config.toml
model = "image classifier"
num_classes = 4
mlp_ratio = 2
fused_qkv = true
qk_norm = false
inner_norm = false
drop_path = 0.1
layers = 14
positions = "learned"
pooling = "class_token"
residual_init = "none"
beta1 = 0.95
shampoo_beta = 0.95
steps = 11000
lr_schedule = "cosine"
Rows from block 10 of a small image classifier, named by matrix and row number. Rows with one number belong to one neuron. Each number is 500 + 50 x the weight over its row's rms, rounded and kept within 0 to 999. All counts start at 0. Numbers have three digits each.
After each neuron's rows are labels from the 100 images, of 14848, where the neuron reaches its highest value: "strongest on" is what is common among them. Only what is clearly more common there than usual is listed. The data: retinal OCT scans (Kermany 2017). In brackets: how many of the 100, against the usual share in percent.
# fc1: MLP up (model.blocks.10.mlp.fc1.weight, 384x192), inputs 96-191
# fc2: MLP down (model.blocks.10.mlp.fc2.weight, 192x384, transposed), outputs 96-191

fc1.100:503553464433518481521575547493482520468474395513440471459436490475483568501513544503427444473508506507637554529411555471491559525588492437580526562538564508505480499529445601588462439594461497461461479482442416536528485478441546540485502435552551490471518551492480507518553564609527596510
fc2.100:566527557518627517578628555435417517505437475573557456481453460586484502531486487447444524527552454534525434513497541446514505442570432455487504571397491522532421437516547516520485521579461570392561572563506456487404585553554458477568468503532546398467489443505503523489545442555486437397
strongest on: finding: diabetic macular edema (42 vs 11.7)

fc1.322:460484474513514474476522438446556536557498594450480597470456431509399472468506515527481483507424465511481478435419584548503497468483544506529489543503493514513477500394418389518395479489455467525494437501580519546490418423476501512423444463581485452519457513471364474454445432503582533539
fc2.322:472533501529517427543547478393428557505476509480476461532591498488598532480450602446566441469535434481497502330486521555459478579494525551470469497396529443538490591496518465567500550502483526413496435390525454494459521533427574463552500529551564508454451464467522476487527545560547552520
strongest on: finding: normal (82 vs 51.6)

fc1.4:507587489491479543505554421509592556483396441428494489534493544467509571562472455460482486549418553551447519465513503477483446497485501514490505472503378531505506462444465545553495491668528539495540571577449471409504491475472467523495525509466560531424551560498520511534492445544493405511
fc2.4:436488469457560650472427546547548560440561587514477469411514494470521512506482507479514452559542636456397562512515485516541509435444531498564526511510516477434531515434448502464592554457501463512453498533535517515550440500501453520409467501500540557548509455506463521491530548502465557544
strongest on: finding: choroidal neovascularization (75 vs 29.3)

fc1.118:474434473455517615539488519488504525408452485482570552558390477497394546459504484515511501493492602498456545465516504532611547489516546513472576476487513472538488533506485498521437574380508527555490495471528444561550548524530505495448558429520488417424527507491492368528541612525508518544
fc2.118:468497485427406509462594467507531489520503503552539475450452513497594498489508551392394495599523531506511532435459557513536560511482502400609502590448429474508439516455461476509540424487552528540568509504519380488495455485512460524538531501550477474447560475525507469498572529425594424386
strongest on: finding: diabetic macular edema (41 vs 11.7)

fc1.308:459379496406493531447551509544595487522479516564457480556498486493472451435473507507486495439540494572466472515525453577558490533516431455426502510428514470441504505551503510501476609423591546542490552489517440451438444528516509465456469531406463522591601471466531540480522512463549409564
fc2.308:488476451469516529396440542572440528569513536483469492515588478496512445492561421518504555602445600533443501538479513508553506481485551492484544533481475578506531521520474545447526463458512485519417452495519533447555473475466443489513509421496590323518528514529486495472566522393508509574
strongest on: finding: choroidal neovascularization (61 vs 29.3)

fc1.43:549462467528474553427519558566596498450511484528541493508536495480476485493455342524512538445495441475437553401528409458510584523583583548480474487503436465503492406501510492500456513558457406588495453526575545465537520429496510461512632510489582534598402510431533507563508533476525539474
fc2.43:529516433532512463510446512539564498503488540609597574506445476495520469475490560482485476460469480499466496563510523483387483437474607585509598432551544536462490490568479464619469471534564594501565464506488467446520482484531431527421441434476625534495495532472536454526462546405523466472
strongest on: finding: diabetic macular edema (76 vs 11.7)

fc1.34:494510531478489507559439606513459591525404464478487482495377485495584557462539399470493427559541461559459537515603538506544540522525392469438521513504451500514432450477515514492487548416478431502474481483454534573504471501520533470599437472501504528571536583428501433531468544488648502563
fc2.34:509468479470483535405504466521433481445407517463500523516465480528498488516549535500467503539505452486531520497537482489418514476570509460476514505545416451460518532388486562523464464589512496451600521571494561601569506493516446535473521437564520470439459404480522482420458454522514501525
strongest on: finding: choroidal neovascularization (63 vs 29.3)

fc1.9:479546480548585544555524515413542493496537405471524493536483689488469504518579493514472523475617459520454499518573520473611531490581495508478463485502565466463492414511585484490484450520444464446457557508390488540557397532529581506423462537489526520387424442410509510541561575475561518465
fc2.9:544500518464490489457598455463586533508507462527469508552545526465584451523541496469562399436555617496511430527507355495553452417445541496466651550500507607418596519523445553523474457499472520433473520487495529524521489545386511440536530485500494561522518493499417535560534491521574501479
strongest on: finding: diabetic macular edema (72 vs 11.7)

fc1.192:428464479481580514544514510471434497502480406508536550490548493488563445523507466556600556474508496430411519474488540461516509436488490587482456556480468458463513522633472388429462569494573497518439523405536423480512450562491514448537521526487516537537455624474481566484495514368572565409
fc2.192:501499496484528467526605440571513520444485474431441453445488481485493555439529529497528528439413467482483591503539477578533478485492495523468515563604524477411409463476410528566543510560412511461476393475533469554469445422483525564437530520418570527523391474548405489522582499437503464501
strongest on: finding: choroidal neovascularization (89 vs 29.3)

fc1.256:550420590460491514506408454490562558503466567509456466517462538446576486527597440455450493418576515491438523531453444526528569478411536456391503447493419533533513456586497565448395581480492505507395489462571411462562518612538480528456464504497515497540483514499563561374474468480554467492
fc2.256:525457459530464498533583578455460560505552398476549478514578461526433448490551409533484486391467450496565506495505474532364514540514528413481465403432488458540530475547597482505492442455542554548415490448434576473589538473448556463480506513521481558496486471503547518485462510357512540476
strongest on: finding: choroidal neovascularization (62 vs 29.3)

fc1.364:499559501483487438478499478507452481433578516476562472440524507458600473518474505499576495406489570479523502434511545446597480555588517545350457486490548447537522457550481472450477574434455471467464465544467545467486471538492561526441502640505476577528446467443395495465468517490456448470
fc2.364:443508495480401574452515488601496488611401492450479612504453536554436501489453503457474489529487596495499511432519537448402498486463478499500419479502474465516541457630430518572500498527445391435445433568516468356526452453490509499476545501520489526496464478514441501520555460530617523464
strongest on: finding: diabetic macular edema (68 vs 11.7)

fc1.40:638450476472439495497448557493481611427521502536547490522561527555436408446565458453416579490516463484520530474481411419416482453509489510537446526499454512529564530505502528465425602456548534537552537454522551563554381466374515505479543450420605414559542517536499583527565544537457444529
fc2.40:478436518515512448516561553520512517497559614392540552484439530509500440492421573401541538495423516505527500522601527458508534518568595459562549447526505483497576540368474470511570477511469462471455601382509478449534588447464467469553570462382472468587435478526483571605513481501429505601
strongest on: finding: normal (82 vs 51.6)

fc1.116:513476463508528437425597426523536482446442453464471492480518406586523461475492540493574439509556485510443458431491487553553561491496498506509537565491482460490442429496477507503586423428539498486561424480399467524396476497465503473495517408567497457572589481514393539571507433592569515496
fc2.116:547476465485478316523408483554517552550559494540411521527510493547446496609492564466498522444561487519476396472504453494469488460517493571495398456375500447513443454567502474576489495539499500572518467486519445564498517386539519529513481478586497504484365431506486525531505536491509476537
strongest on: finding: diabetic macular edema (49 vs 11.7)

fc1.211:416508449560436432509558482544418476471465499527578526528443531526481686536450500393619582571529549506478503480559455437436537518487491535521426532588493473486418498451493494460535529439530539530489417587494552389561458474478521505532588470581523530534542432457564574406493563432469505539
fc2.211:464502514510484516483488431508504528517605486577572492534455519450563417542498530620533449469455436487500570565541460514543480550508617509500470494624513441458514462521459495475494490447436453523447502442506462574521424457517518495412489444543456458457402498563496505464547504457568438471
strongest on: finding: choroidal neovascularization (63 vs 29.3)

fc1.42:487506434495532470576432445486428559533584500525479462465543601515571536513440487526520506475426561493437561530457529482515531465483515568488611498436518511474479377485457403394510543546470557561382513480533453532481555562442519524524646546504558541520492473536522430494454493534584480459
fc2.42:493493564448334596509428469533542510567486523500462528548463479492480461558446531526490526491411481519501419453490548508580494500535487478582449520415538529515405578472522481518569543543479494416344576594520456407461481512520476418477509446549435511495466462492470525480524523608496472502
strongest on: finding: normal (86 vs 51.6)

fc1.318:531496519536490446502425516528522528476462508537565434449592520557570387526560589517509487508574549508498575429493484482526480499531461518444417469481411548543584543461515449525609489483451465555558465473522572514463369528599505516506531552532525531503475448493425462384435465497506550397
fc2.318:570536543518554438575500528505509522555532519551487553511490503488518394477448505586415549473592669574551507563448572484462507393470385429448507541468534522528436503555514491524470453536499529474676469553555542472452563506559482537515474521654538517495499468485512486421487440647444465564
strongest on: finding: choroidal neovascularization (61 vs 29.3)

fc1.188:524526401543517504431548396499497537535546370546465477489483522504455544529509548539522432461444447481471463466476610547525481564549492442585627531520430530525475517506557594520430457513553439602458494449393487536499532513565499466509551480606497501475531509522590519480417539456519547562
fc2.188:534528463565478643505503549382494484576533498454473510563438466504558440564450481483514528656526570511587465547506458526535548527578476478492436410472526546541484548486471481465595430550580501555547486535452470483479450529444521429438545463600476448470545507450543436513450521490429530489
strongest on: finding: diabetic macular edema (33 vs 11.7)

fc1.80:510477557549499493516444545484502559406512517524519547533478475516537519518576506568501490452452592505646516523475591535514529514489549514440543441445488607610510513518528424490480481526423426469472562409481435590610481462486497559536546519526554503518467592499481448495472559538560535570
fc2.80:394528482528535453454429510580542474506485469522547514531478522543452411592514578461488438428405513412509518377422459489606508555464538603485446459473489528558425492521472477487478600498567505453514494549485501523536487488596510532524478517514419524497533430500550549545452540500536573499
strongest on: finding: diabetic macular edema (41 vs 11.7)

fc1.344:564419545459549454442518525492486521599539503406462571589517478551428587578528440534461494533488559545548492519547452518506531540424500482494602545463466492444566563467614416505410464507459537455521514513513432512496495419460512529475481551552608567481543524425503445509477603408518558504
fc2.344:559529469462497479440441320454559464494508593554447500481372509501502505486566481581500489463571511484518461338515529449470510456515460589371467479439438510469601437483492531490521481544477455486466524487462518540468570556554534494547579473463575510506446553518489576591496467527459552529
strongest on: finding: diabetic macular edema (85 vs 11.7)

fc1.317:471540538497441575447502624459487511538481473488481503543448477533532494523572528491572482603517597403439588469478484584503619431567506432438528511550545492477496530523544483521490556471555503447438434473499556485507476558483504477526482535528511530502533508489532461366571520554548528467
fc2.317:481535462468573403495497534448577422459560506499474449514479568488409528531489518422509462518489485467491541514564537496493548462491580438503506508562509519463497522506523476492495497407550467450597497413528501413501444552575496574565464332590454527518493451430450513485465498478466524435
strongest on: finding: choroidal neovascularization (69 vs 29.3)

fc1.258:495503549535538526497560548506551548568473554535493399462529541420507412569543470555466558510601521611515530614450580535473507524512508483511566569643459440524478502461473509498453568404571489523499436598464503542513552559486505487561529417429492545491536463481542559497482440420542567499
fc2.258:507510606501507532462449468480548427483519474446489635597584473456496637473487566477445585538438430418541481585487481540448555464492466477554517399437505416415456499448453544483533495538549475480421501511530571521470549477386534528523461590478542557529556513488395460585629461465480534610
strongest on: finding: diabetic macular edema (39 vs 11.7)

fc1.151:451461537492535514574466509491550522578478563571563528560549499425417465537528501498455460462610549419484478508447473561531523576416372519499613504491549505549528518447548540459458406500558466547453526523481603469495577449521485563495432511560495490622531523511535485491470498453607504553
fc2.151:500497570503521544397417482663484593485547512494493544515509478553590500496492482482524550493498567432477549505570498494502445408536488552542455539466527502486473571453492476563474459498430459476517362542495436420583539476566561561464520495486403417473555481517487563466559527410474604598
strongest on: finding: choroidal neovascularization (62 vs 29.3)

fc1.221:472475492462486528547430547498481556416563479521472484476471489501542600488461578476450476513550540488594550491416469512468542446459446450414452570586428448597561491564496498562490474477429599519481516487516581536477513409550521474455551590470429523435377438481497549468534476604468514368
fc2.221:499507523545511525478566528509542526442486503452547549528455451477460598508431505603419485417527525569519482483571392460454466463533513453556411549577436452475501552470506467436543544481479484404484575513466550474454574545451513485522453467449588481491495521553490535533519484449576459591
strongest on: finding: diabetic macular edema (37 vs 11.7)

fc1.185:419547495440490506488511506335517527530347514550480507579494671577402546539520448491471435563588511550536463580517408518564535548581463507430522488477490463483588458519470456521606453514445502515521506539461529547457523492513505497519527491477484506455453483462430513544496482516468505536
fc2.185:471449529492462516503497537680483419454561467470518509509517498472546464513592452527604474643411476534584428457508476507570528500484539469453422406542589533456496406521508483409445501508507523461568620486522486487562640499433489402507509472521521499585508550423543508513576458476531481438
strongest on: finding: choroidal neovascularization (83 vs 29.3)

fc1.368:515420455478543536445502493505451505528484549526424533488404611437518523445517506504507559539553496555521570450482504564504488524517467490442568632500504490458481457536461491518488557675428494518495447518533499543519514510494493622375546544446556500481435514446500493420475481540485552393
fc2.368:503507492568548458530519477496492386496451579527477465436548495472529468533534497480533520603636456476508588506429517576457473484503553567435409525447600457472487391419456524522500363447463418430514423464476582531457580500452545519456572557486485548495540420496510447477464518554506561489
strongest on: finding: diabetic macular edema (29 vs 11.7)

fc1.242:464510487521540515539505542441619442496547483459444551454449482468517577434532501455533541460582500468545507425508537565498496536498517507456551495584460536482399490560530510501499466575553570563462448559414572492532417424527563557458592436379535489489482550410398400515456558394521415419
fc2.242:499454527500473567524450480404554407530488650464441399524432527574477470516439379499548540362504512477472529528440410552483555628515525471473568465547546517476517414461497486480545509543511523541583501477492457527510492491564454576524513509591489523476464495490418545533466491536563465532
strongest on: finding: diabetic macular edema (40 vs 11.7)

fc1.345:591551518455497529525539473590494478422550578438473506394513469548429542486492455547498397445478592528561530508469531584411413541446389513547489451456500474546432419594503510545449495617491421539468565506573450542509476439571564508459520548498494388519581579557430460537474512537435533468
fc2.345:448458511514551442547568546540536443516561547456489467467633516572536488483557502461459427578503495461456602496507489438535515467476505443510403522523441522521522608474447469538436422536511489544531531436475552488537471511505527471539520499464535464519520414567473517460451442539485479428
strongest on: finding: diabetic macular edema (34 vs 11.7)

fc1.198:492570360444487529461495512564565475495595444465473495513533523361517546489494482518601486482532554490547480515505544498564532456483429476433484467546444460598483537507524434490520463493552577475573475430442544473486486467525510511481526528642549500443471544473462587469492476500442451534
fc2.198:485456498463530415547524448537631613529399476535470461518466480563458520529455461500494534540439534546466497559431390539570474482444530629612467513430418468415415506469472479437471581490461427498475410473508488563497393537524524554569530412512563487497470558531515464431481528534562498449
strongest on: finding: diabetic macular edema (75 vs 11.7)

fc1.383:531481506455471500498485535454551436517518565489521501540492576548435530430568527515561502506489505527523555515551485486539511528479516537492559456672451488435463513495431441514391451470485585461431499398536523564500468455517532549483444456485594480499560392427436545503431479498483597481
fc2.383:511465495500518598442398449462551437490543599504509490567479552515568533466542474523531430543511391523452599485546388639596465445476475514454546488515559427506432508510533454452524506494545488421491479469535553623467527531586528468445484473563528569471516456501488410567454573461533474426
strongest on: finding: diabetic macular edema (43 vs 11.7)

fc1.48:598473495544530526533529583465606479438542465506463474544441546461441534566483566596487442549511631507555492503442468576494434522520460526494437462521533527496490557458453413583521474427453491585422492479481421497515543573482511492493545516489506461448437512505504563554510497446513593538
fc2.48:444469520472469486502527448563560481399556409529478460523544529467472420478457589507520491504468436523532638424534502475422502445499484577548460528591385479453439487316568519543460498584564482540555477532553463518519578468608491522484518446438564509603364513509506451380464585466501506490
strongest on: finding: diabetic macular edema (31 vs 11.7)

fc1.330:468452540498548342488523576591455557492560476524430470432472485455528484551480517576548518514573513588484522518457429526482498450477521456550599448501533525531563539387483475578494590618496508477495534519473417507482480417561437551427555545593512488539506503539480495546520460487501597488
fc2.330:491467545509612444485482521458494519525490439476590579398553496481500487514572618427601448528423485496497474458469468494454514469457434546554526457455636582476494529469471503460462555495557486504474491549406447424500481457447535517388445501549458491472539442496488455504559519551582543464
strongest on: finding: normal (79 vs 51.6)

fc1.110:577454543511517444449473425509555504525494522437496513485503485518493648539455524589507536512457477495509465473502436532496527520460450425459511621478533531545501532472551549561546497517543480526406421470451576538394522444501446508573503499483512518406561568530434505557523394683517541500
fc2.110:443566493531563459436477377552476466518508525508516590453538477496428489546427536567558437501487473500466454459507436411485507539519470415496392477506459469542533543548473501455458467518555433495523431560447442525448521503462424511477479509484539472471501481460545413504513501491527467556
strongest on: finding: choroidal neovascularization (89 vs 29.3)

fc1.355:381509442535470571429520499455510577535457509470503461507482483542511512449465499454554542452515587449603517538520574538533556505554501542461537510574470597492559511466533480532485455517493509523463555539577590505502533515458484511515498529465513484492400441470554520519455470505444504470
fc2.355:477518463576453496408539430496485394491419613505612415502540502502486432528435456484546497513488534454527556532407534608469545552474587554540405458508445482456483555467437548489541531459490491479416398442497540503519487427506493543497487653487555551541498446509484504450531514551492625519
strongest on: finding: normal (79 vs 51.6)

fc1.224:550466446615531456474509529544603511537429415493508542483465504452526508566533511426525405527528511564502515574548514506580530516429417417608519435549480501497447539484558474518500547609431465492472505585495527407486526500514481555445548526473492494517495545481449439499551534468482548540
fc2.224:441509579539552523543452461472421548532593478496507508507518543504452496470461466488472548495427546509526522531462393480424541482473481680587498522577544528470514545415549527519453487526526434541405527477520560470506536561431465449584504440530459580486489571491503585510527528531471533451
strongest on: finding: diabetic macular edema (28 vs 11.7)

fc1.206:551535610497485489581464583499545500538578475472496519487434457456567487486558543526460473426590538431555497508451533478568529480416483444442555533548547432587541506448497459514485570546476539462438497468472414489490468453497484647495583525403500504501484626502459502487527428489596585536
fc2.206:561521452467548418586406481423466536505523523512550472419388534481539528542510346480588540414474462442479425456469479373610526526532512399454482477576562518498526603411486517468519448513441484558471520557569471588416553535569533532543493541540409463530475500551454495424464511459509528505
strongest on: finding: diabetic macular edema (45 vs 11.7)

fc1.321:492435503556531510492574548412470533466452550462449516567519560479581521469546483485445496404540485550484534487420473562477445446446478518471537429507505463511486502499452483494461542537525503442451548408538607473488439579502523430557528492575500503515610601568539476525483485512482481419
fc2.321:465516545529585537468551527510531388505464545531518527441577480469542421482529525472524554471558433532471498485444523459380487529531504451460530478493549455444596533590424511546478509494477498482460588496472494573553554527483448400527513420510544547451500488511504473518465513485580463582
strongest on: finding: diabetic macular edema (30 vs 11.7)

fc1.331:463495492485471471455591546474418553480534538566429461482445487499486584477558470616488488506485441534517586405514464486503502516616546506502539560454532598473574495570439474508492510440543468431550626506474466577454498540518534423496532536457473569521527578482536481496395460472485461434
fc2.331:558511446499456542491444578523472566464569443461498448589473525538483551485572440538456491516555533441525501607534481484578507469475611574418458497487456424420573453478481510538514466452564480525504418456531599573470502539542569534454521509482559490504518518519554473544502498551612527408
strongest on: finding: choroidal neovascularization (62 vs 29.3)

fc1.360:560512552498468595448572467419498622565561519494479555465507537499470545532495398525544550451478510488502545490512492366544475542440597439419582468505607488544494559506525480472537527597489499496434514491504543515476498575517469470558503478538536470589559536507488515472437460463498575531
fc2.360:595488508480403364548602477472462505476501561497457466413535561498524517476524524536481492548556525576481557406525449460473519485479482530380445503420533595393572403517442509525486534496429565454485527460539428525578525512537526431499483482495510501524450594503500521482556508514523467600
strongest on: finding: diabetic macular edema (36 vs 11.7)

fc1.41:442504488479498530529534435516462560622477436555496440601514469575421621407548528537467443539492539534458577471550438486494395556499423484449604599468496533498514393504562514482512540575500498472591434491487536571435453455423557532480494545550452515496487458571465484526489493464470533523
fc2.41:469456514472512538539507530527598560550473438457476395460459496512565437533567478451534460559523515549499569424492423524532497517461520454576518546347562502407582586547497525588526473475650523510512537466527460553449454546477514553394511497431534564547568518445488503490499504495491567551
strongest on: finding: choroidal neovascularization (76 vs 29.3)

fc1.5:504535486478431606532525629575477538503460554589470497589551529533440437462438500457510450519444479527425539434565525430492444467493518487540544475493427476477546493522481493491439427535524578575500530519422498577525434517462512536499554506481456430425547450451478462512562488447493404634
fc2.5:535489519480543518441482630423424360522524427457401437426550518484510486510497488397436509467366445520521488448514423501384502476508580382518583509542420479517536551476541442507599536526575500461486485503453484513512592472450537477428517408475581393502567428487498453573553495480519515486
strongest on: finding: normal (94 vs 51.6)

fc1.14:552534464533575518463517458529474552478496485479485510487487503507432534421520471494577575565509435462629466448498481463491500467548471429542584468494506569392552556550531584606517543452533520473464624449447541451530496474534492585586547541442529536529500488500542552450477535569449523530
fc2.14:457481530488448543508447497638551552512503438454339415422531512458506502525447487474523543438540505527498551458502519541585513564439449450507487496416574441429488543471567490515456508518524518494529486465478572492442605482421526454526400476400450432504624464540481465511541510491481449414
strongest on: finding: diabetic macular edema (51 vs 11.7)

fc1.193:496470454510465469516522437462539498539551511485460550478459455399489487495469510532550470503557443502489426508441579471432509448559415527514479394442372456531498479553501529489480592498595433534574468450555519498546464499462492486491516446585515574425461520462520585468485522572415479483
fc2.193:448480429514494489456449516469562516537463532502489520454439471505523561502559560606560533562497416541509473479481427460495498442474530489503482562536611530487574523529519472524511449502515495561522460521562521515501548487504427463507544518514516471459547510444539454510494495482534560442
strongest on: finding: diabetic macular edema (33 vs 11.7)

fc1.325:550540578460490505532463468430488539481521475530533557526507563499479566462443465504418518443511502531491558577591555491659552507523470526506540546501440463449595509482504550570377457561460544545349450537529564541512473499464452473579537465422528486594518541540511493545524510481487424481
fc2.325:503494467517558574512513454380527430399463360426534498470452462494519527572464505538551502529488507481460465422424556560438501545467466544538496507533563510464498508476420489462507542545524537428431545531458482508543524491516454452551558517408541511465440513571472420483451515444468533574
strongest on: finding: choroidal neovascularization (63 vs 29.3)

fc1.319:533550526423583524503531483529487503485542525453483425486512481526446662572543547461586448558413520402506549504500410508498457502402513444603513590533471517518484516475497452512500495494508492501466524537494475563514450531501579374502520519581515519458493380455516476528499559452514473449
fc2.319:440553396530436520532426496454489501522457493482475595448489506508592542420555492452489482494541385482415470522598528463476480450506483506484430483517403485501468564431460487590498467507338476576566440573478436428511506401530395483529512502502519456452515634505501513515521536426500573461
strongest on: finding: diabetic macular edema (29 vs 11.7)

fc1.298:482509461510436587482430507491413499438521468496511380546529558440437544490413623423484461502544515550493450422474540507525558519487510507553525488546512515539588511434461559534507555491435474499563496465449427497490448454479536531514609530468412464409426554513567495495475398467655503482
fc2.298:497443538538466555482591501564518471375481450371409537473466494512513508528444479479470458504572481528509568592471568500431475563578537429524579506501455424526592476536520516462546564552476509500496507528469631480502513484389474537490483477494562550476417428511494517484492480498492528504
strongest on: finding: diabetic macular edema (29 vs 11.7)

fc1.176:476560469484607454443500554536531529431447498546369557465480579523571535545513587461595442452552582522524510484430506426455467490562535468543576415519516446533529498475440525492399545524454433495458455520511517462422521520559521480495511500471463514508533491446415501432443524437500448522
fc2.176:539444471499460512432455534509427514487545376520440483564574483484474460547507583529619453461485497459449436459571438576441518547506564512501486495493646400498534498479499422530458465502488519422435494486482440450466421379609530473509542529490474621496409533499506538530553611481494586496
strongest on: finding: diabetic macular edema (69 vs 11.7)

fc1.61:464487624507498462525501497523526400518562555483564506552563488560609456509512501557516517536503472473483508564585495529462468540563437500482468487511553534471518465580524481415498564623372514458540543473522573459551461512549539474407503488402483515443498537472553536495498522471503490432
fc2.61:446533541459525417576552457605504441547457623525478443555531523536513490468491572548539533569578526433486490548398521542522462373451605491566510453399471472518589499455434534490426441472568522400501444491463491580489499528457501456566519478494556454490510498469513504603475512515487530417
strongest on: finding: choroidal neovascularization (64 vs 29.3)

fc1.121:431408526538577535501509521545520515489409584517607524570581480577525591506429547482513484485522480441497556402566528423496433582474543500462612504546420454548506514554528550479451620509446436537496444521435549570519539426489456560462558420467594560534548474609441477534490506545525414482
fc2.121:437528432568393444406380573522437532513574486514404464545450503462504464548540441527540476455550506490472526575489481498541447534616477569607445498604552505422464464548522521551472487470468444571534534480551514550488441542483523527428492449513401549499510525450515498543499473526469456463
strongest on: finding: diabetic macular edema (45 vs 11.7)

fc1.90:491448523464562458557492587434464531547492577552472492492575598461555528517611496519531447512508556508596485397490441547454466453472564504471579454450551535523489568667554589477475575469530464549416514520483441546500446530486446422550445583478556543574485578437505453443440497482523484497
fc2.90:498548485516424391446481505429487504473432446497519438497513431508502518459533454573470564467530495491490594513535485571445518456401477555570525516590513538537642555474490474520472501471439565554518574538410511344454544523517411542520434436386545454479543398437517468403494494495517450451
strongest on: finding: choroidal neovascularization (67 vs 29.3)

fc1.45:473540460453485578499471518565565473480482541544532394572482484504397494570605491513573501581493615527534499437452477578514473494471519488423438554421487562520488496481426602533476502483433473468410576533584517515562489492469577515442551600528597465438521494551649579477561465388495468527
fc2.45:491489489555485632527395447522538619479482519544488466465591471520512515561496535600526536451495501518511537454472476474548492506458420437473430570484505512538421493489479503491445404571462608454513477456481525538475616468561554526444441458475503423505491524403440514459506423536522581443
strongest on: finding: choroidal neovascularization (62 vs 29.3)

fc1.0:481483511447571491465530464453537609610435478453413460524558525480525494559539578480507437472546456538597442502491513433595487500547511524531450481491474566515415553465500481456532550500415398420554425464477500441417480521581528416515460489490518549515539518545453426503479501407613505449
fc2.0:491484521518504528533489505585470438472528418561539502480541475509573415502520455446380521481374441480474486428419466496472485428561543440499486387471429577554560551432463476474465497555538558452500447520562561538470459484461550449466545598585422419558461515499546501448489478424507582438
strongest on: finding: diabetic macular edema (61 vs 11.7)

fc1.195:426491453508506485521493502554514491558460502416438559523451575532517463542557435494515449460607494420587457537475424543478492389396495528533549495532463450426488599451459503479542537503474467464438563458455527562469428526445454450381453451525519490491555437445526478519430500544530627474
fc2.195:538504440523454576556478458622441530489552461434469451469417503495602466535591464534512486534538553501527446523465523550490525545504490448591433537580555514469509517492497545587496518465428518518507499514502446480528505496501549401465530575505411555527442465518547520485465548529525469497
strongest on: finding: diabetic macular edema (28 vs 11.7)

fc1.230:427571457509555502555494520417537627512384532441451461551472532481522531463462461399534590547545525546492548527505527497555543437465416593484459471532577501533423449513512523461406513449566531542502436498504514510538597484448526463628472550496473583474465409488486569482505615487539490518
fc2.230:469460471506511520490548545485484566483429459440481506526498532588597498491478598521565472394559427479507536568527516522548522499506548508650539481464433561421463541491540502537473576485519540560600477546594472434623482553545521612453466464513459563503502523478497500527445400496476583429
strongest on: finding: choroidal neovascularization (60 vs 29.3); finding: diabetic macular edema (31 vs 11.7)

fc1.218:571487461523593476579430531471531544530503538494452491613560521429432554434455482484469531530519551492527405442477478463502516461489513487466486532493473626507476476468580522491550559572544485543565449528554495501542582439527442628478419399523576589447551574505487495430578564475548564524
fc2.218:490528484499549481483396471602519645534420433544478534433530507494610524429441541454546509527566495480425528464508424496592505495603588503518581539495442492629563459548441528490581430496479553463504485526490572429523537553504487526525500490543391448491528535469462517405485495412545488486
strongest on: finding: diabetic macular edema (41 vs 11.7)

fc1.60:527521483499584499441484481384501447475494427411507563521539540488473483537420420551554494534540428531508514488486518459458522594580451531373504545500496518497493468439510558419496480422493586528463446496482535516490547488473436508591418552585576513579504608493523565491567542412418569559
fc2.60:491497550532539453493579448547501533604520508521417484584467508502543490511548530495469461529513574459507484463532512464543541525490545431511564459477472440468444563427550537478438435491539450386527548529451456515530457605596508453487565531483470547463555420473534538592556498461467464447
strongest on: finding: diabetic macular edema (28 vs 11.7)

fc1.57:548466542498553522468428542421488527445472501553475493468499504464515509501579529477532452509432438460473460510550448626505549393568472581438511432441521490524543514464445509535439515480448490556496474539530545437586500603481437454458543539459420384468581441473559448479484498498532493524
fc2.57:486479494439620480455595442592525443545513464471561480525497566488348536532536494530470477569505511473508403550474528492387409504537541451565499479436511488589543498437542516593559594445511594505586409547484501394547551395523483491496451414541433482469473515469564433449465537478555511501
strongest on: finding: diabetic macular edema (45 vs 11.7)

fc1.146:417437469515579483471489567532469575505491471519441440511499474577578401475482523482451437521577488505472526462482543504489513541408506468482580576524541529590399488466434508517421555489589453515480537517523529497533455450456510536540536538422463475453507400429464585567421527429592471410
fc2.146:469468472518589494477531505514433517496448507407564528625477520501514475460425506467446452601465539550506520557553413425480464409537410527380503455352547507542519533445495541480436470550516481545453529470504534523503551509462534453558472542477425600448540555569532555487542555511558530493
strongest on: finding: diabetic macular edema (62 vs 11.7)